python train.py --arch="vgg" --targets=["order", "family"] --norm="batchnorm" --depths=[2, 4, 4] --optimizer="adamw" --beta1=0.8 --eps=1e-06 --weight_decay=0.06
Rows from block 6, named by matrix and row number. Each number is 50 + 10 x the weight over its row's rms, rounded and kept within 0 to 99. All counts start at 0. After the name is the row's rms in percent of the matrix's.
# conv: 3x3 conv, stride 2 (model.blocks.6.conv.weight, 192x96x3x3), inputs 12-17, a 3x3 kernel for each
conv.16 100:50 50 52 42 50 52 45 57 56 51 44 45 42 40 40 37 33 21 44 46 45 47 46 43 47 46 47 58 54 50 57 39 45 49 41 42 57 51 48 56 44 42 44 60 51 47 44 51 42 46 56 43 52 62
conv.17 103:39 48 56 37 33 45 39 33 57 48 61 50 54 56 52 44 39 34 58 61 50 66 69 61 62 61 57 44 31 30 49 34 27 51 38 31 46 44 35 63 61 43 56 43 48 49 48 48 63 56 46 53 52 51
conv.18 107:48 48 54 50 57 67 49 47 72 59 42 35 36 29 21 34 29 42 57 55 52 62 56 47 62 55 53 52 43 48 46 37 40 51 38 48 45 41 44 34 33 41 41 51 38 37 47 44 41 46 41 48 51 50
conv.19 102:49 39 43 59 31 45 48 28 55 62 51 46 63 63 45 52 62 58 51 48 44 52 48 44 54 55 48 48 41 49 23 00 39 39 23 42 41 38 44 37 20 34 25 44 49 57 58 51 60 53 48 51 55 49
conv.20 101:53 35 40 44 27 45 56 55 71 33 30 33 32 30 43 69 60 64 55 51 48 55 51 47 52 50 50 41 35 34 37 40 45 45 49 48 39 35 37 39 47 50 59 62 56 60 75 57 59 67 55 60 50 43
conv.21 096:46 36 31 55 49 60 45 48 51 32 36 40 35 35 38 41 32 43 48 46 52 49 52 58 54 54 60 53 53 64 52 50 56 50 50 55 53 56 66 53 41 41 47 42 50 46 40 69 41 42 76 46 48 70
conv.22 101:37 36 50 50 54 41 63 55 52 46 50 68 46 37 56 46 41 63 57 59 57 43 42 53 40 44 51 49 52 47 56 66 57 53 68 54 63 70 47 75 74 57 50 68 53 49 51 43 47 44 41 54 50 42
conv.23 106:44 51 58 50 41 40 45 49 70 58 51 53 56 49 49 49 39 48 58 52 50 55 54 52 54 45 54 46 45 53 44 41 48 49 40 43 56 37 46 44 44 41 48 51 50 49 38 35 48 34 23 43 24 21
conv.24 104:44 42 35 57 48 50 48 41 59 59 48 57 50 46 52 52 57 64 58 60 60 51 55 56 41 43 51 50 59 58 50 55 45 68 64 56 51 61 47 53 63 48 54 60 38 48 70 65 56 67 61 54 49 50
conv.25 103:44 55 52 62 61 58 51 41 42 52 57 39 64 56 42 71 59 45 36 31 40 37 37 42 54 45 47 48 44 48 23 35 54 25 58 52 40 31 27 46 56 47 41 54 62 33 41 55 38 43 56 28 46 58
conv.26 096:38 56 52 41 61 49 58 61 54 49 54 50 62 71 50 63 55 46 35 39 43 33 34 34 34 40 37 54 59 45 51 49 43 52 46 41 51 52 41 43 35 37 54 49 43 57 48 56 49 38 50 46 41 46
conv.27 101:48 38 37 54 26 29 54 44 45 59 58 49 48 54 55 55 57 54 54 50 47 50 50 46 47 50 54 45 44 45 48 43 40 52 43 49 44 61 46 46 51 36 49 56 52 63 50 50 60 43 37 45 35 47
conv.28 101:37 45 35 34 59 38 50 64 58 33 38 43 45 39 44 41 39 31 47 43 43 47 40 45 44 39 48 31 48 49 42 55 59 53 74 64 37 57 47 39 51 63 47 65 53 64 58 40 57 43 37 63 46 40
conv.29 105:47 69 53 52 61 54 40 54 66 45 46 37 53 49 42 55 55 50 54 49 49 50 47 45 50 47 51 51 49 54 41 43 50 36 33 49 42 55 42 41 52 51 28 37 39 58 54 55 54 48 55 36 47 43
conv.30 098:54 53 51 63 64 69 47 49 58 51 47 38 50 46 40 51 44 48 55 50 51 51 52 54 52 48 53 43 21 41 36 27 32 47 44 57 52 47 59 50 51 53 64 61 66 57 50 58 46 49 48 55 53 61
conv.31 095:45 54 43 54 42 33 50 50 49 58 52 48 59 65 53 56 65 62 43 43 31 39 49 43 34 46 42 43 50 52 40 36 38 46 48 40 38 53 43 42 56 34 61 60 59 54 39 41 55 46 60 51 59 68
conv.32 100:45 67 51 58 64 58 57 72 75 37 36 57 43 35 46 36 34 54 43 37 51 35 38 48 45 38 52 39 39 51 34 43 50 36 45 36 57 66 48 51 51 43 44 59 43 50 41 56 39 41 61 46 44 58
conv.33 102:49 55 38 58 58 49 54 61 55 45 38 34 42 36 38 51 50 47 54 52 47 60 52 48 58 54 47 52 49 47 49 44 44 49 39 42 57 55 47 52 64 51 44 42 43 49 46 57 57 63 61 42 52 50
conv.34 102:32 43 56 45 65 50 43 46 36 54 49 48 52 35 37 61 49 40 47 54 59 49 54 56 48 55 52 55 54 53 44 55 57 53 63 64 57 41 49 48 64 46 59 64 58 28 46 54 60 71 70 60 69 69
conv.35 103:44 52 41 48 54 55 46 63 59 63 55 61 63 55 50 56 43 53 49 47 50 46 44 49 45 43 45 51 55 57 50 58 64 52 53 63 57 59 59 52 42 58 62 51 56 52 45 63 47 43 61 44 34 61
conv.36 102:51 48 51 33 49 56 52 54 55 45 24 52 34 39 41 35 42 48 44 48 48 48 47 42 50 54 55 53 50 47 58 53 55 60 57 64 43 41 46 53 46 47 60 59 45 54 53 51 51 56 43 53 51 42
conv.37 098:28 56 51 30 80 73 34 70 62 70 59 48 66 59 52 51 55 39 45 51 49 46 56 58 44 56 59 47 40 44 42 35 44 52 46 52 47 49 52 34 50 47 47 52 55 49 61 64 52 72 71 45 59 61
conv.38 100:43 55 59 31 50 53 48 62 57 57 50 44 51 44 33 31 39 38 32 19 34 30 16 25 33 21 32 40 50 57 47 50 52 55 51 55 34 48 47 44 38 52 41 45 47 47 67 42 37 49 53 39 49 45
conv.39 095:45 52 50 51 45 54 60 50 66 46 57 58 49 61 63 46 54 54 31 33 37 37 28 38 36 28 37 51 41 54 42 51 61 40 57 62 58 55 56 52 41 50 39 49 55 36 41 55 41 48 63 55 61 64
conv.40 099:48 43 47 35 36 68 36 67 67 53 46 53 61 50 51 47 44 43 49 54 55 48 55 58 51 52 56 48 45 55 46 34 48 48 45 45 41 36 58 28 32 44 38 47 47 40 54 66 33 45 54 33 47 56
conv.41 101:57 45 66 57 55 53 32 21 38 45 54 55 49 59 57 30 44 46 47 32 43 44 39 46 51 46 51 45 45 47 55 59 54 43 49 60 49 46 53 49 60 59 44 59 63 45 37 48 74 67 65 61 68 70
conv.42 102:49 54 53 46 48 50 48 48 33 40 46 30 44 45 43 42 47 52 54 55 49 56 59 56 53 59 57 48 53 34 55 41 22 44 43 38 46 38 31 61 44 29 52 47 41 45 48 56 38 57 63 41 53 65
conv.43 100:66 60 65 63 69 58 54 63 48 47 54 45 44 44 47 45 45 54 48 43 50 48 42 44 52 49 45 50 48 30 56 45 42 50 47 54 53 47 39 51 38 49 47 41 55 47 53 61 53 57 60 59 53 66
conv.44 101:51 52 62 56 70 47 60 73 56 50 48 47 58 56 50 55 51 42 44 49 53 45 47 52 44 45 49 44 42 42 55 49 50 58 53 51 39 48 42 55 59 41 60 49 44 57 41 35 61 53 39 62 52 42
conv.45 099:36 55 47 46 59 45 58 58 48 61 55 55 54 61 60 56 59 61 41 51 44 47 49 46 43 48 44 54 57 46 57 54 47 52 53 56 57 68 48 41 55 40 45 47 38 62 70 54 54 52 47 52 44 56
conv.46 100:38 47 60 52 49 46 58 56 51 57 54 67 47 47 50 47 47 54 43 39 47 41 37 51 43 43 51 57 46 41 45 23 30 44 26 44 53 55 49 34 30 34 16 29 19 26 36 47 36 33 55 61 52 51
conv.47 098:50 39 38 48 48 45 39 46 42 39 49 54 43 38 52 39 43 53 54 56 65 49 50 57 50 46 53 45 55 61 61 66 58 52 71 53 48 67 52 49 73 60 58 60 48 64 63 71 58 59 72 54 56 69
conv.48 101:61 56 46 61 59 36 65 56 27 43 45 57 45 51 58 52 54 56 61 58 55 55 59 57 52 54 52 41 41 33 42 60 45 56 51 42 37 61 56 44 44 56 59 62 44 42 49 49 61 57 59 58 51 56
conv.49 099:51 42 66 51 49 55 61 40 57 61 41 32 52 52 29 45 45 30 40 33 40 48 35 31 52 42 41 61 48 41 59 45 33 53 39 47 46 38 35 60 49 25 56 42 31 37 32 37 40 30 35 57 48 52
conv.50 098:28 33 44 61 44 75 52 44 62 47 40 37 53 57 51 55 64 58 41 38 39 48 44 41 50 48 48 61 60 52 59 50 52 62 50 60 51 49 48 54 61 59 59 48 55 47 50 49 60 61 56 59 59 53
conv.51 097:41 39 45 26 42 71 42 65 70 53 39 32 59 55 42 55 53 40 59 53 49 49 49 48 53 52 54 44 55 47 46 49 64 42 56 66 41 31 46 36 45 58 46 49 61 56 63 49 49 56 34 49 51 50
conv.52 099:58 55 58 58 58 56 56 41 44 65 73 70 75 72 72 57 67 55 39 48 52 55 65 65 54 64 66 52 43 43 55 34 50 46 44 34 46 40 42 53 66 52 56 59 41 53 56 50 55 70 62 52 60 55
conv.53 098:42 45 34 47 53 51 34 74 72 56 51 48 60 59 48 64 63 51 40 41 43 47 52 54 52 56 54 48 50 42 45 31 35 43 42 42 53 39 32 40 36 44 45 49 54 42 49 50 57 50 62 43 54 60
conv.54 097:55 42 36 54 21 29 49 30 26 31 51 47 39 60 51 55 60 47 44 56 51 46 51 52 42 49 48 38 34 47 61 59 55 63 63 66 39 40 36 62 56 44 61 38 47 50 62 63 55 58 54 50 55 58
conv.55 105:59 58 53 63 62 44 54 49 44 42 43 41 42 44 44 40 47 48 52 45 44 47 36 36 54 42 39 45 45 46 52 42 52 49 53 58 47 41 46 51 36 37 48 41 42 54 55 49 61 56 45 55 55 46
conv.56 104:34 48 50 44 57 48 59 55 58 56 52 63 48 44 53 44 46 69 49 48 48 48 43 47 53 43 45 54 84 71 67 84 75 55 63 62 59 76 54 52 53 62 54 63 47 46 42 45 39 39 47 47 32 41
conv.57 098:27 47 50 34 66 56 56 67 61 47 46 49 50 49 37 50 51 47 46 36 42 41 36 41 42 38 44 39 50 61 51 52 49 53 57 52 50 55 49 39 48 54 39 52 55 57 47 32 37 31 32 41 32 46
conv.58 100:25 30 48 21 15 36 27 12 39 42 44 48 40 50 54 50 50 60 44 48 54 48 51 56 51 53 55 64 51 48 65 45 59 49 46 58 53 43 47 62 45 49 56 58 43 53 44 44 54 51 41 46 55 52
conv.59 098:48 46 43 33 41 58 31 47 61 46 52 49 54 49 48 48 43 23 45 58 53 44 63 60 41 59 60 33 40 42 49 20 31 46 47 52 36 47 50 43 53 43 45 42 62 58 54 66 53 56 70 49 55 56
conv.60 098:60 59 50 40 48 40 54 56 50 51 51 46 47 41 45 41 39 42 50 55 52 56 59 59 49 52 51 53 48 60 34 39 56 35 43 57 44 45 54 58 56 50 54 41 43 53 44 65 61 52 61 54 55 61
conv.61 098:47 62 44 49 64 43 50 48 35 46 53 41 35 42 41 26 36 47 45 46 43 44 45 41 40 47 41 55 57 57 45 51 52 46 51 60 49 40 51 55 32 52 45 53 48 64 80 61 75 74 64 61 67 55
conv.62 105:56 54 45 57 57 51 47 55 55 57 49 53 53 47 52 50 53 57 48 35 39 47 37 33 56 46 42 49 44 46 46 46 44 49 39 48 53 46 45 50 57 52 43 40 30 48 59 58 51 60 58 49 62 57
conv.63 099:63 61 51 77 67 59 71 69 57 53 52 44 48 50 45 59 54 52 48 49 48 47 52 48 52 58 52 57 46 44 43 39 39 43 40 44 62 62 59 60 64 54 55 53 64 35 45 69 45 53 66 45 52 60
conv.64 099:58 74 51 47 49 47 59 54 40 34 42 46 35 44 50 54 43 51 41 42 45 40 41 47 49 50 55 55 48 36 52 59 55 49 55 44 46 42 53 44 67 61 54 65 50 49 49 51 55 38 45 65 33 49
conv.65 098:51 55 68 50 65 44 59 45 43 51 61 62 55 54 52 53 51 48 55 65 63 58 67 65 55 65 58 47 45 37 53 55 49 66 58 56 49 59 46 56 53 28 42 49 45 46 56 55 60 60 63 58 63 71
conv.66 096:39 41 47 46 52 59 53 38 43 38 33 37 52 49 46 52 55 55 33 27 34 23 14 24 45 28 24 44 50 55 29 32 51 44 43 51 42 46 48 53 37 38 38 47 43 65 54 59 44 41 44 36 59 47
conv.67 105:63 50 51 52 58 68 49 64 63 55 39 37 37 33 25 32 40 29 57 55 53 52 49 50 46 44 49 42 50 53 49 47 50 38 27 33 32 44 48 47 38 31 41 22 16 40 42 41 42 50 59 38 50 57
conv.68 099:58 50 48 51 45 47 51 39 50 64 74 62 74 74 69 63 70 62 51 59 55 54 69 65 46 63 64 46 51 46 41 37 42 44 46 35 29 55 41 56 74 53 50 59 40 68 67 61 64 66 60 44 53 50
conv.69 105:34 41 44 51 63 63 52 69 55 62 53 49 62 57 39 62 45 38 57 51 50 58 46 45 53 46 51 43 55 52 41 52 48 42 53 49 41 45 49 41 50 40 47 58 46 35 29 34 36 35 39 34 33 49
conv.70 101:39 46 63 46 56 56 58 43 41 60 66 58 69 79 66 58 63 58 44 47 45 63 69 60 62 72 57 50 49 46 51 47 48 45 46 36 48 53 45 44 55 30 62 43 32 47 47 37 67 69 58 67 73 65
conv.71 099:62 60 64 66 57 56 67 42 53 46 42 30 51 47 46 50 60 52 55 47 43 57 50 44 52 44 38 45 38 45 40 41 47 38 40 43 45 50 47 51 65 48 46 53 58 56 44 40 45 41 44 37 33 40
conv.72 099:70 52 45 58 39 48 52 61 61 52 51 50 53 59 55 45 52 48 52 50 48 50 52 55 45 49 51 41 43 42 41 46 35 46 41 48 47 35 30 50 35 38 46 33 54 50 61 60 49 64 56 46 57 55
conv.73 099:40 52 41 38 43 45 54 39 47 58 59 55 71 64 54 51 50 44 48 51 42 57 63 53 48 51 45 56 47 48 45 40 43 49 42 42 57 46 44 49 41 27 43 23 37 60 69 68 77 70 68 57 55 49
conv.74 101:42 45 59 52 48 59 56 44 66 47 57 39 57 58 53 50 60 47 69 86 71 91 99 98 77 95 87 50 44 49 41 41 40 48 45 44 54 45 56 48 56 50 54 40 50 55 54 56 69 62 63 68 66 65