python train.py --targets=["order", "family"] --downsampling="stride" --init="trunc_normal_002" --optimizer="adamw" --learning_rate=0.0033 --batch_size=128 --epochs=52.5
Rows from block 6 of a small image classifier, named by matrix and row number. Each number is 128 + 32 x the weight over its row's rms, rounded and kept within 0 to 255. All counts start at 0. Numbers have three digits each.
After each channel's rows are labels from the 100 images, of 14976, where the channel reaches its highest value: "top examples" is what is common among them. Only what is clearly more common there than usual is listed. The data: photos of arthropod specimens (BIOSCAN-5M). In brackets: how many of the 100, against the usual share in percent.
# conv: 3x3 conv, stride 2 (model.blocks.6.conv.weight, 192x96x3x3, each kernel summed), inputs 0-95

conv.153:078071146120122129151150117067144131100152098108092173088126101089122130172152061107153129062118129172122164136158132162142123087107101114192129123136130118144165112085166072057176078147073183132157187135133131111081158158086152146164088109137147097115108103118116110152129082136124047130
top examples: order Diptera (70 vs 30.6)

conv.144:123081123126095121107199114096109162089104097123077173095142108068159098101103143122162092097133085178089112135140120145082123142109082123091155106105152105112146113116078175092115058175102178105149059163142159133122137093052125147156096104111160112128074111096132097176120081174086145113
top examples: order Diptera (62 vs 30.6)

conv.171:107115122155071171081129118123115117184122093120115118132115171165068087054181132155128131112126087080100173182188118141097114135106112160143117101160138130066177171139123178129116148205184087172137112179159165144097124097127124143071130122105117126112109147174094111169138082111077112152
top examples: order Hemiptera (50 vs 11.3)

conv.22:114167105196132128164164154137154141121130126158190110199144173177119122139091157108204088151100116123148150109058170099117107113168139140099125135143103213140128193159064153138131156078110123140125150111129140157156148149150063153132127212120081143122167118168164109103157126098129145144
top examples: order Hemiptera (30 vs 11.3)

conv.141:120107138142113206132098119129157073112091113115105223076104140100098141084111151132111069095152144080124113174133100215135099142130128158133141158118118083102148095088146095086155163121151168158069119144145106159090118144128136103098100133108209110136053106119085136146137128115184124168
top examples: order Coleoptera (73 vs 16.8); family Throscidae (43 vs 0.8)

conv.126:155097126078146072123177133090156101119136153119143129111140158048179136089069139127090124101061117116142096089132122140152117136093103146112108086112113101135123123100101100123091153128074077053166120061085144098124138139123126132166128141089061129096086066130148127182066153175097147088
top examples: order Coleoptera (44 vs 16.8); order Lepidoptera (28 vs 7.3)

conv.121:115119098162148163122134167149080100153132027116106090128107156124176119093169101147153128092114090107132140136151091164087146173141101178141159154099144095139126180162098135092106159158161165126140155171107136125166170107151155122148136134129102121171065183146095088170146014147154093120
top examples: order Diptera (68 vs 30.6)

conv.3:140142112156084132117132132095126147138121145153116131093146248138133043137119109107124148096150137131165128115091124143198143191136104178149124164126136115132103115071140163115118124122109143121132139111089186159125097101107059189130039145142139165110167156183164128203126156139103125164
top examples: order Hemiptera (50 vs 11.3)

conv.123:125113128110062070060094080092161070117107023119107154097131133126153163109111139110131087102131125130108155051120121143141112116112116122142100115056117098105108102109161125086104141135122127115164172153162133136113108157039169109106101137098089116125087121134088118100118042122123136072
top examples: order Hemiptera (44 vs 11.3)

conv.27:101179162170113109158113176152100104089149128106123118152127117131131150138148147089134114131158139088114096092072173139166137152147167077143104137125134099182086141127154093102165176085111098149143158047045169178094124169121074138103110179186085147083117071102161083086144154106138111116
top examples: order Diptera (69 vs 30.6)

conv.4:168073121137105094087127161094140145145098108114128128101129206110114131124126100119120168140122110118112143099111137164171084149120152170202116195127112140094103121105184133136110103152091132086163093149094143165101151149138091110062102137097128165109018155178098130224156104131151125150
top examples: order Hemiptera (44 vs 11.3); family Aleyrodidae (26 vs 1.1)

conv.130:096114063126081164106126074139114113076144123102121182125108133156163062113116119149221077128111134097134147194148099132150135152126132128125067144172120122128096139145126156112163111079119158134114089151129183116128056172103082151116090132142190176098128117112152149166110138111088134219
top examples: order Coleoptera (59 vs 16.8)

conv.28:121197111145149160151125113099138149110071096142133127169157154135089192102060156118119094147063107090109131131144162142090114130124074119174108187151143103132117137145180108125104150187128094118085138131131061187156105171177126129146125178032137135130100167154170106157128073127149105148
top examples: order Hemiptera (32 vs 11.3)

conv.187:119104125111098126062158142072085127139098143142121140121152087105141132134157055070105112097120101160145093125117096186122099132119091138119144135127143115138083071087148125107126100047102130095146109093088171109104086133055070178145064089107149135165135069115146179169067133173102122125
top examples: order Hemiptera (30 vs 11.3)

conv.41:078122133149119108109116116126111095112121097132148180096099109158149108138164123094173150055113194114188114131110084106141127144117155094126126113131122127124080161066098100089130155086138161072182162048123116101130075062118106093152127156134119160177075136104109103065126098048121091111
top examples: order Diptera (70 vs 30.6)

conv.111:136107152199130102129096146224119121183140104086093123180146132139148125110169142120107086138158110152089196119115118159133082133125177125122152065132101106153131188213178122110101185127105125119159172119149172161122179133124170110111156115160112102167112077132118150116128093117150149056
top examples: order Diptera (79 vs 30.6); family Muscidae (26 vs 1.2)

conv.165:129149123100142182168103137111130126090205087124101156099079150109092092113120121164141164125190122175112089181117100163123122161162056135111145178176123085143128117095133138128104161120169228075123120113143095160131156066111115143125084157139146150149154134117175089150150104099190079140
top examples: order Coleoptera (65 vs 16.8)

conv.105:111120171128093106119096160145153135140176153111108082131125145076053157130151171108106181128189135164116142094119115137155033136136119163101126110149118112114136152124148150118045172108138141136158131113146175168159147094124113141057120115212151136176114115140083149119151161133177214102
top examples: order Diptera (64 vs 30.6)

conv.46:095055078113098133050185159101130144132140096075054098103070112065170122055164118130133138109155135132113179148136098117121085109072115118144142144144141168126128193116147075085152134156125137150157124137126117097157126123133157085098083048118138146140096113117159122167128064103136122117
top examples: order Diptera (60 vs 30.6)

conv.103:123126176106103132068129162164054140126115134099080095122071101108135132137173132120108127131139111147141103111140145180175060147104098128173137182130190093116128110128129084134052192125145145164120120123098149112111166080120115125049101093140103142175166110066122132123092132212125079127
top examples: order Diptera (83 vs 30.6)

conv.24:118155154114145121179098119110087130114149144160143169090158123165122124185050159148131136096112212105184068111172103124076146168148098165075125110117130092104137132102126164093070124179181122168088138175182139090148105082135130147161138172156153117070118095152094147130108141077100099123
top examples: order Coleoptera (67 vs 16.8)

conv.178:168127104135116106114101082142151105073127071091068071118100127118117197097127139079125160087145137111063156064069146139118096118100096105114056091085126111152124084123164102100076150115146135153119168122096110124141081137177140092080126105118089110187133089119130093106069098081154130104
top examples: order Diptera (61 vs 30.6)

conv.0:140089121105114113178064118101113148107166135057088153081098102143134140083154109104095169098141112126094087100096080125141152149038139085125127118107104111097106093125159127058142076102119101077163146148159148125090068100098087121148133141188090131132103088129059084085131143135085099141
top examples: order Hymenoptera (41 vs 20.5)

conv.149:091126160172132170136189163117135126120194123156161129128092120151087115158131077175125120081137105180116085183104140117112118087125138152114165125159168106100147130066190100108152115172101161136069136132171187156083186139086111065154169180110129157136096095172102067130122110106144153141
top examples: order Diptera (84 vs 30.6)

conv.177:154123147171125111135178132125179102131146083184099076098150096123133108105177095123101185069160125139128116154107158176074104124108097141068109109100145124159160117088109110099116196119186136181128120165130139129152076044117105160145105119162122148154145092141140073121074065171092135084
top examples: order Diptera (68 vs 30.6)

conv.43:145087127161172216157085156155151074190111110110109166105126104094127121099122112088082104125141145120127122158114038137154132130113132123140185120104078098133142092144153114100154150088113141118096128124164151154080166129168163074134118117153165077143038150109126180114174099129199128156
top examples: order Coleoptera (77 vs 16.8)

conv.146:143140134167112150105149156136121105123104148183141169113167173153086152096125133103130093106159101121152100115181094110111128179155139228114182121096179086140204148133150159113123123228156116147143136139133142188151143125109124137106105175115185093141124104193119180200113139104120140102
top examples: order Hemiptera (52 vs 11.3); order Coleoptera (39 vs 16.8)

conv.58:125120125056095111088157148102142161013121133149131122085082151098200133123085136145150133129118132134087132101115155122117134113138129116152120150141141155093116104078172049122143091093082151086140175121074088106109094113148082127142103168093096161118096163140180188136073116135119137188
top examples: order Coleoptera (38 vs 16.8)

conv.184:147118157178255196208125149114161125135128143157122152123171091116148128134129110148079121117142164129150119189100096129134123136129130130123163098151111115142153104119110095109139168104114149113136114111153126110152181128202209130150155125125147110120105067124155163138158124111212112060
top examples: order Coleoptera (81 vs 16.8)

conv.156:196100136088081105078168131140088146132122117104101121111096083102118107101144126074141164081122112147099126112110153068065122057088154086074111081133161105080130135136139123080099127123146088213117190109116120107119113073121127118121129067137146153186123102102116115065124098141081162144
top examples: order Diptera (76 vs 30.6)

conv.48:147104111147151136191079144127172120141138169098138154114147140122080157057115154052052117106147085109110095162135086085157135144063086120117122148142104123126145181133144093113135117119140108119151168126133110132165071116114136144120114090156092140081116075130108134130115177093209103026
top examples: order Coleoptera (85 vs 16.8)

conv.115:132122142127223145214112132119156136111144118166130102091108089120140123166138115152116172095112146132136077145091120101078140105138097119062097093160120133127101086102133136102116138081109139117155125108129129091136124107255131120135158139149094100110081079111180139093141112104182126085
top examples: order Coleoptera (81 vs 16.8)

conv.52:081133167127115167130097149115076091146210159102130162141115128146099158155174103139149112121135142204123126187109104123148131104120213121138163133178106092074143126101137136112157140100138111136127153126107185115003155111084132113149148148138132173180106099138088111122208143138118124137
top examples: order Diptera (84 vs 30.6)

conv.54:151186113119117119116182129105110132059123121151110163095128072116165118120118085092147143096175101190118100120063088131137087082150110094135118119136160116109068104090150067095072121085106152102158150074089089083109115140127084123180096120114126129220106121104163124141068108111112131088
top examples: order Diptera (89 vs 30.6)

conv.10:131087106087161161143029111096129120155185101142137156096042145042132142128167116135063176099143129149147083160106055145110132147151104145122144139087074082106085127094154093120123111094139133065153100127165094115080136085107103107158128132131108136142080135124120073154157117122131102139
top examples: order Coleoptera (53 vs 16.8); family Throscidae (39 vs 0.8)

conv.60:077104101137086135062088148077110076133095149112124166118155187098125075103149136088095041114146120173167121149102084141148106169123120164130153074105089087131118087085130134123150077137134106087093122136114210122082121116053104130115102136091175114138095096161104114176134145120090106144
top examples: order Hemiptera (52 vs 11.3)

conv.133:101132101116120120062157141107102197132059133111181079160116161161137132111090140127150161161106100084120151120130191161126103141129114100161128144149195218080152130142124080171103107065134095174154110114112147116116146091130149119072115185101088133109201151137159163114073129161120137137
top examples: order Coleoptera (45 vs 16.8)

conv.148:146150098128128110131119090121174112124169122147157145132122142176165065128170103166137120122112128156133115107077064074146139111115087131120077101113090108139074088136094200129094135089112127091187101072140158100080115141059102125170095154099032154097108097148157109102098136138063111106
top examples: order Lepidoptera (60 vs 7.3)

conv.125:109139113122072099096100106140130141057179051119122144118138135135158103087100125086142124081143124150156156086112130082139166133123115105142130107145116132106138141106114157120137119106074119085177200037074155086163124151109114136138058174111100186124139173120129104092138056052121128146
top examples: order Hemiptera (38 vs 11.3)

conv.102:145200176136113114123165164177101148056130071148089083147122143152137079105140135113099081124245112186113140127115142119138085127100141087130141105148119143147145112118110068134124169093141150109139126068076153144093166092088100090124087115156145175150136103121138108119106078113111189089
top examples: order Diptera (78 vs 30.6)

conv.38:110143130132113050143062108103141151132098029131103118111105087140173115100145140127108129086087144108120124042110108124086157126105074102127104113080108101133073123104133174106100152132094136094187173103132115091173100129157150115149123114099050123120107166092137124076141043129110104122
top examples: order Lepidoptera (34 vs 7.3)

conv.139:116116201110162147124114081138080093071119117151141154097146073106106151152117127142093125103097184146160078176142072124107155110120162089108137049108088115130101122111115113112187139052127134098181128143143128094090089093108117114131158129122124114158054042058096118126155111137108117096
top examples: order Coleoptera (50 vs 16.8)

conv.63:123097115152103131099092137194078095201133130095175139203093081131148039093138085078123083142147110157164141107138091074145090111094130084123164149105092150155141182171098136149134130106132121161107148143127188124149146105108114093076093125164148106151162126086119163069150129164102101113
top examples: order Coleoptera (42 vs 16.8)

conv.101:134121204110099112095144129122074143127063098141126180096134111105116131160112160090119113103116173130172118121179149165148137090107133079176138139124152130096084177075165082113154170151105106129160187073096103132197104168119104128115115097093167120105053183090105139169088090142111084143
top examples: order Hemiptera (40 vs 11.3); order Coleoptera (39 vs 16.8); family Cicadellidae (26 vs 1.1)

conv.104:110105127152102106160092130118083112150103146148121157123124110128120139098151104083112080108121127123185080074174099146172106164084123145122114171075103085166066132097143078119083207100021139106146154117128134132094105131086115144113092166116084156135077078094069099107107155133126096092
top examples: order Coleoptera (46 vs 16.8)

conv.67:123106114105113106084188137095099148162065130097061112061119133070087126112143095067115145044152142121136072121160145117095139107114169113098142167092177120137125122060127107074166135146153099122152093077071129161136089068129103141129115080127127188180146120110129142148097131154114162143
top examples: order Diptera (67 vs 30.6)

conv.18:102126135145058098014134094137104158149067152106089107140114102096080104121113157104087137132121142096102122080118125123142030116112073113138108145107140135112098152128172093107026114109103146132158138167149119117172116140126120132047139106073138130119120105099128144155093136091103174125
top examples: order Hymenoptera (64 vs 20.5)

conv.74:152129098101112140123128094146114121136136255108129173128091112107137096117146114140102142142146145112132106141098106118128118098111103124099089112148138111120128110113137142131100084111132132126121089152150139113102049107109085137109119107149134136098132093103136128109100255109098121144
top examples: order Coleoptera (48 vs 16.8)

conv.21:123149126092154154080149163093097121114072139143128142099142074112128116112145112118133108111115126153158078169157106104125148166144101140126255127087139119108119111125124106114160117126127147073105095147131117097131131088106110090178161126098156138188144127115144144161053117139103109120
top examples: order Coleoptera (38 vs 16.8)

conv.7:130068125154138121138171115099126128155129125105073133092160090077130125140104171147103184096138124121113117103128097165077073135148090155067109120118161120111112121125197129047057141160169154121162119127140111088215105104139158161117114082153160109114054113099091138167114108138176183102
top examples: order Coleoptera (91 vs 16.8)

conv.56:094157159217115102104186134133152185130139116204160095148131144165168087182138162124162170116123186137216182097128127146138078148196112142152131148129142140119116222138102153121089155130099165137153143146123172118172153143110146168105128155111115169154147161142169121129114101145113158140
top examples: order Hemiptera (42 vs 11.3)

conv.9:099190166140083110105159164183109168090151130139123123162131121161140117131195121092092122146255134128129112156107120130124082151161125091126122132137122118136096102108124066141126136092108167075118136100106108109093134098102076132133096139157143207133136082115151115147096127078113154103
top examples: order Diptera (78 vs 30.6)